Weights of a small contrastive audio-text model.
Model: log mel input, encoder depths [2, 2, 6, 2], encoder widths [96, 144, 208, 320], text encoder layers 7.
Training: muon at rate 0.028, batches of 256.
Data: trained on short read English sentences (LibriTTS-R), 26041 training examples, 120.9 epochs.
Rows from block 3 of the audio encoder of a small contrastive audio-text model, named by matrix and row number. Rows with one number belong to one channel. Each number is 128 + 24 x the weight over its row's rms, rounded and kept within 0 to 255. All counts start at 0. Numbers have three digits each. After the name is the row's rms in percent of the matrix's.
After each channel's rows are labels from the 100 clips, of 14848, where the channel reaches its highest value: "top examples" is what is common among them; "loudest band" is the band of the loudest frequency at the time of the peak. Only what is clearly more common there than usual is listed. The data: short read English sentences (LibriTTS-R).
# convs1: first pointwise conv (encoder.blocks.3.convs.1.weight, 144x144x1), inputs 0-71
# convs3: second pointwise conv (encoder.blocks.3.convs.3.weight, 144x144x1, transposed), outputs 0-71

convs1.124 104:168079155134147098180107136156085126106072131107168076150140147132126090112127139175111151138139133127144152163114137127143129119139132099118116120124144128153108136133108108147142098151176085133113101133109149125116
convs3.124 111:122099123124158123122097140129116127120139142132123154160130129159128144159087114081098087124101123135104119127102101189091168162140118160157123096134128151146089121162136105110160172110120088131107132149112090104136
top examples: the word "she"
loudest band: 4000 to 8000 Hz

convs1.87 099:129104123150163106079126104162137161073143092138146165116059134140136103094156165101141118142146112124158112119142143157098139129123145090122131132129126152118095130107133074121128173124116140118140146143181151115134
convs3.87 092:097183093097122101083106126167114157143114121150155111126119113164175145172140110130175130085105088141116113127092119101104131143132119133137124127109121148131128137162121150165115136130110129143142125137107109135116
top examples: the word "was"
loudest band: 250 to 500 Hz

convs1.27 103:145122154137146135141105119142132136135108130119132173098114129095144174060136160081127118088145113112113168126109115046122139143117126134126171132116136113168140155134135125177133085118156125146171118106105124118164
convs3.27 108:137104155123146116169106155122138105116098174132148102130142145109131091176144117095149101135109119115189158129125131095127138104129116159146169087088148170118121161126158119135113186101101115134120097091128113125106
top examples: the word "not"
loudest band: 250 to 500 Hz; 500 to 1000 Hz

convs1.55 099:130115077167142163141103119130121129148119139145120155133128156149126142144118124124130132141163160132165111110142131110124092136144111127121116144122133093109128115128118109123148085117114114159082163102088166150145
convs3.55 106:107155153160129143190116110122131131176080125124139123124118129134150167138093109135140096116156105124143090145116130080126151132133101156110150126138135119072132125071165156135135144175154159132145125130095120135144
top examples: the word "said"
loudest band: 4000 to 8000 Hz

convs1.13 101:150098091130156116127147143116129116137133160110120144052127179094177106134118112142131171099134086102106135141083133114129146127106163107136137118105128093140139108117151109135083126127121134103136155119136141140134
convs3.13 095:140171118176099119128111141100117161114142110087154173103157108172154147084102142142131117132168124113126118173128122154118153109127152116171117173127118110138102091156110094087170084124113165133135119105144122126100
top examples: the word "was"
loudest band: 250 to 500 Hz

convs1.126 101:163142149099132109148071139159120121112133148124112119089120094164134108122117164131196138079138141104117112134129149103128141129148170146154133147113099099139134089162135160144129144128129130120103130145130137156114
convs3.126 092:126122145157144117131103105098097104122146118139138120100158134095117123143132115117176164125101145160112168144124140138155108194129122135109109144094114126083147116126110113112073103106144125173134136146142125149148
top examples: the word "was"
loudest band: 4000 to 8000 Hz

convs1.142 102:143075122133131113094073126143123112128117148151163098124119133165134130143164140096120100119093137135106103092125132093152136108106137132124133138095139111147142129142106144169147155160133131116164133065098134088124
convs3.142 104:123114125129140131106147128164126105106188114114136118132132109129130137103119111131121111111105134132124094135155133112144137147098097164181136113119126099144167174128130088113082132129128167094117158117140110088123
top examples: the word "not"
loudest band: 500 to 1000 Hz

convs1.61 101:120051125092095132140117125140127113129123139211131117149154148160124148143103139092117112120159160117175131142145066119154115127127119100112100147119104085124129148152127155162116153124115126103127117137088116132115
convs3.61 115:143157114172081148128140149140131115137139148108096157102139144121174122093109120166145108073153148164148123111130162159133115161120133094113125154121082100135139061128115150122158136129146102114124123121162126145150
top examples: the word "to"
loudest band: 4000 to 8000 Hz

convs1.134 106:107154132124117153143089109128151147101114074129128095152136102148149125095137120137128138133110093121134134109149112155143105122111140072143120090135134131114133140119130172129110129147126118116208129164153144124152
convs3.134 102:070157114135097110175109163127111112151159157132118095092128149111120116117178124097149132108148079162180160210129109111102153154122147113109109106116123131138099145148123159165103116119119114094093111102155112115142
top examples: the word "you"
loudest band: 250 to 500 Hz

convs1.72 099:147118156134144156143133162107139104145142151126124096128125120147113090116115125131117146100118157091134128137114138158156114147124164112068097123152135145159093119078148151111138151113116076098147115106162135141098
convs3.72 105:144091072109161128147111109151135159092114143124126132139152122139114151124133165090138129165116135166148091131104096137126120160148158122130103083126129141176149120161102153133106112166134130105154113081173162119176
top examples: the word "she"
loudest band: 2000 to 4000 Hz

convs1.0 109:182132143173121113114144152122186117133094107182135165137145141117141142126122130130111132095116158162161118109130106137112180128145076073111132118119153115114151139117129110126145138141143121135124139148103112131118
convs3.0 101:150125144128125107132134106141145081114145140129125104095135129140137173146193144167120108152160169126080098149124108148159154126135101159109137113138137097152096084162082118117106123110127105113132114145147163150086
top examples: the word "of"
loudest band: 250 to 500 Hz; 500 to 1000 Hz

convs1.143 101:130140102144153122158138112140143134139153123106111144131126106176099118157142148127101184154149119096127144176099119162133150129111131151143136137122129139149115124118133137126178124132158093170153127134147123158133
convs3.143 106:117109148113142132153107143123106121119096123146129094107103140132179168118101106195131158107162135102132125163096109134071101110119111087129137143168137107114123080104147131175149150121134149106130133115128149139113
top examples: the word "said"
loudest band: 4000 to 8000 Hz