From a checkpoint of a small contrastive audio-text model: 7.34M parameters.
Rows from block 3 of the audio encoder of a small contrastive audio-text model, named by matrix and row number. Rows with one number belong to one channel. Each number is 128 + 24 x the weight over its row's rms, rounded and kept within 0 to 255. All counts start at 0. Numbers have three digits each. After the name is the row's rms in percent of the matrix's.
After each channel's rows are labels from the 100 clips, of 14848, where the channel reaches its highest value: "strongest on" is what is common among them. Only what is clearly more common there than usual is listed. The data: short read English sentences (LibriTTS-R).
# convs1: first pointwise conv (encoder.blocks.3.convs.1.weight, 144x144x1), inputs 0-71
# convs3: second pointwise conv (encoder.blocks.3.convs.3.weight, 144x144x1, transposed), outputs 0-71

convs1.95 105:174126135105088145144129160096152107118124113136130067084122107142143112114091128124119111140105096159098139184117118130159094131136104162110127167151129134130094090120140142130120122122136157145148142162137137136113
convs3.95 098:141106159166140108134139102114098056120109137146127162145117112148120094155111128133148143145111159184124140103165133096124100128115116115171121108110099141120118139144111115111135118107114136098141160153129131088138
strongest on: the word "was"

convs1.85 091:142130101105123086162076134126171147131145155116151165134133141169128148128107121080168091145175100123128147126131129143130112096162132123123136130079120124101114145134114163120144151105128143128130152124109158087124
convs3.85 101:116145147090189135132140153127114144141150130114082132121089134083191125067166127153133165127124148108112142103140154104138110130143103136101155136098096129135155135127130112156111178187142162093141123125121102126111
strongest on: the word "was"

convs1.114 104:113111147166116129069090115169103108166136159151135147114135134127117153124063133116129105132081127146120077125128111087128131132139149130116107150142138141170107163123137152147167124142117151146112074106112098146116
convs3.114 108:146147122146105107107144134130178103150106142136117084147130127145110141118136144124145087134156162119139128155146145118080095162144116091134130139142132133118117156102117103096135147095095167083119118127092159146122
strongest on: the word "said"

convs1.108 095:115133118097140110135140097122134229138140122097127126111103134123096152126086187098140147074127111113110137118161155140138144148125085073183092165125155124103132101138126125132137138134115138089126141168136167145098
convs3.108 090:146141099116084106113103131142153121116119121140148132131150155142110141126150175099125156141128155183137123134114155122133095097139105091092109102142086148131147169140144124136179159099157124105091109082106104170183
strongest on: the word "was"

convs1.116 110:103170118166149139136108180150115088137124146133155150150131116131147135126105100133105112131160138113142109112126151133058103128083146076110157147122140137153140104139126127134105128100085145157118172146121119088109
convs3.116 102:144123085158154100159109134129121113076134163135127161141096185101129097157090102111140125141169103181124140168160174131135127125095114134129088143121142102095147138101115140143055126143160145116113114130121125143118
strongest on: the word "was"

convs1.58 102:132131142132128142113138131145144142125108150099107095124120137146133162116094113083121127118106088151156116132155087120166106097132145105095169197125113128120140141130137117090145112154098130104118125180145145132152
convs3.58 107:119176128146104096134099119123134120183111130125105113126152131158095097142143114091128083106089072114189134128115134153131165155107141126104144158134135158122118132142101137118113164150117117124098118117145129104125
strongest on: the word "was"; the word "it"

convs1.44 104:154132115117149165151147147156159114103104149141123105181109140150157122102126138120135129109146098139116133126095087113123137166120141087114154190115111131118118136143114124110101096119114105131154104135136092141122
convs3.44 103:129155099135125144129106093162150109191145090141107135109081130092144078194135128102126174102134149106154110136150157130132094120154117160153126149107116133166148109156136142118142126131188093150109154111141166123117
strongest on: the word "was"

convs1.47 100:168141105093141112128140092122110115166106136136143101111085109138135206141157131112108165112077125135111143104140127150131148159088137150208118088135103104149137159136129130089178126107141147165127153110084138120141
convs3.47 102:148142121095115111085096147162148121141137136142127082126116114116107113142142126136147128147085115126106107110193077112092131109081124178168109124125097136183121138147102107096144125136095159092143171109167162146136
strongest on: the word "not"

convs1.88 101:160126106110115114144115117126207118116153140141136072116130147044133121128087155122141123138138135139133128124131129095099110141136129127159141112150102134144124128155122138117130149125154149102109125144113125107086
convs3.88 120:123091128144120136062066134146109151091133130135101125095161142180140101136098101143126134147098134086120086110074109125150123096114120133108136126100098121163113097121115149141147102061118082103144134130138092149137
strongest on: the word "i"

convs1.81 103:139121109122143139145115126111084085133085096167123115174125133135126100094101144084116147148136121170117088097159156129120178098092095141157177130140167151112080115161144153147113137138172147133120112184120116129101
convs3.81 101:064166116121137159129189091135186092114120096142095126116101166070135131093133135130118147110122141134110094113133116104108136120136140060144115099139116155123136165141180116140156134123135127137109130105099135111096
strongest on: the word "he"

convs1.133 104:162144131114163107182140174132113133110110126110136075116134127141135146130083097089135108121129089147142117093146164106109147129127125129153144148112128162177080179127132135154103117123141148114139151110129146165125
convs3.133 097:110113088112147145109140143163156108078122131107141158147143148169150093148124109117152168155123125168128156117136160129129179144161163104124079088116149095124142106165134153145121141113088109162159127126066080094129
strongest on: the word "was"; the word "he"

convs1.22 088:132139119173140131115112121165115130135114135122145147136134131143106126155115116145128088118110124087119120108129140128158097099114157153122153124115123151128134140106106140102128114149120123120084130153130162132110
convs3.22 088:142167125134106124151147135131104129084151163161129140107158121134115122159168111129123130097150111098121118129150161121099141132147138175144143139115125177147131112127146136150147106173107143141135135131105106144151
strongest on: the word "and"

convs1.119 101:115142173140112142167123094077123121117101144150120077128166134119128125102171117114074159174114154136148158115146104101125162125083106119126131138121144153142123136111106134161108126109149142105101142102117134121110
convs3.119 096:119100129159178114118141108146110129134143095081095107141109123095110153110083147101144153144107154137130104157184134112163162169099086139123120138153123099106153119111074124126158109146092116140129149135155122138182
strongest on: the word "not"

convs1.7 102:142107118144105166105152103113114101154133104147153094121147091077143153170094101130119110067129136136133111142131124088124158155099126139126168109097137098146113122138145081086142132132142104137135154148134128112112
convs3.7 104:125127105116120134109148200117120122131125135125084161139123154139135112112094111097130149107109102136106109115113132166187140147129118115121150100173106123128148108155136115141133097190153178093128095121131176154093
strongest on: the word "was"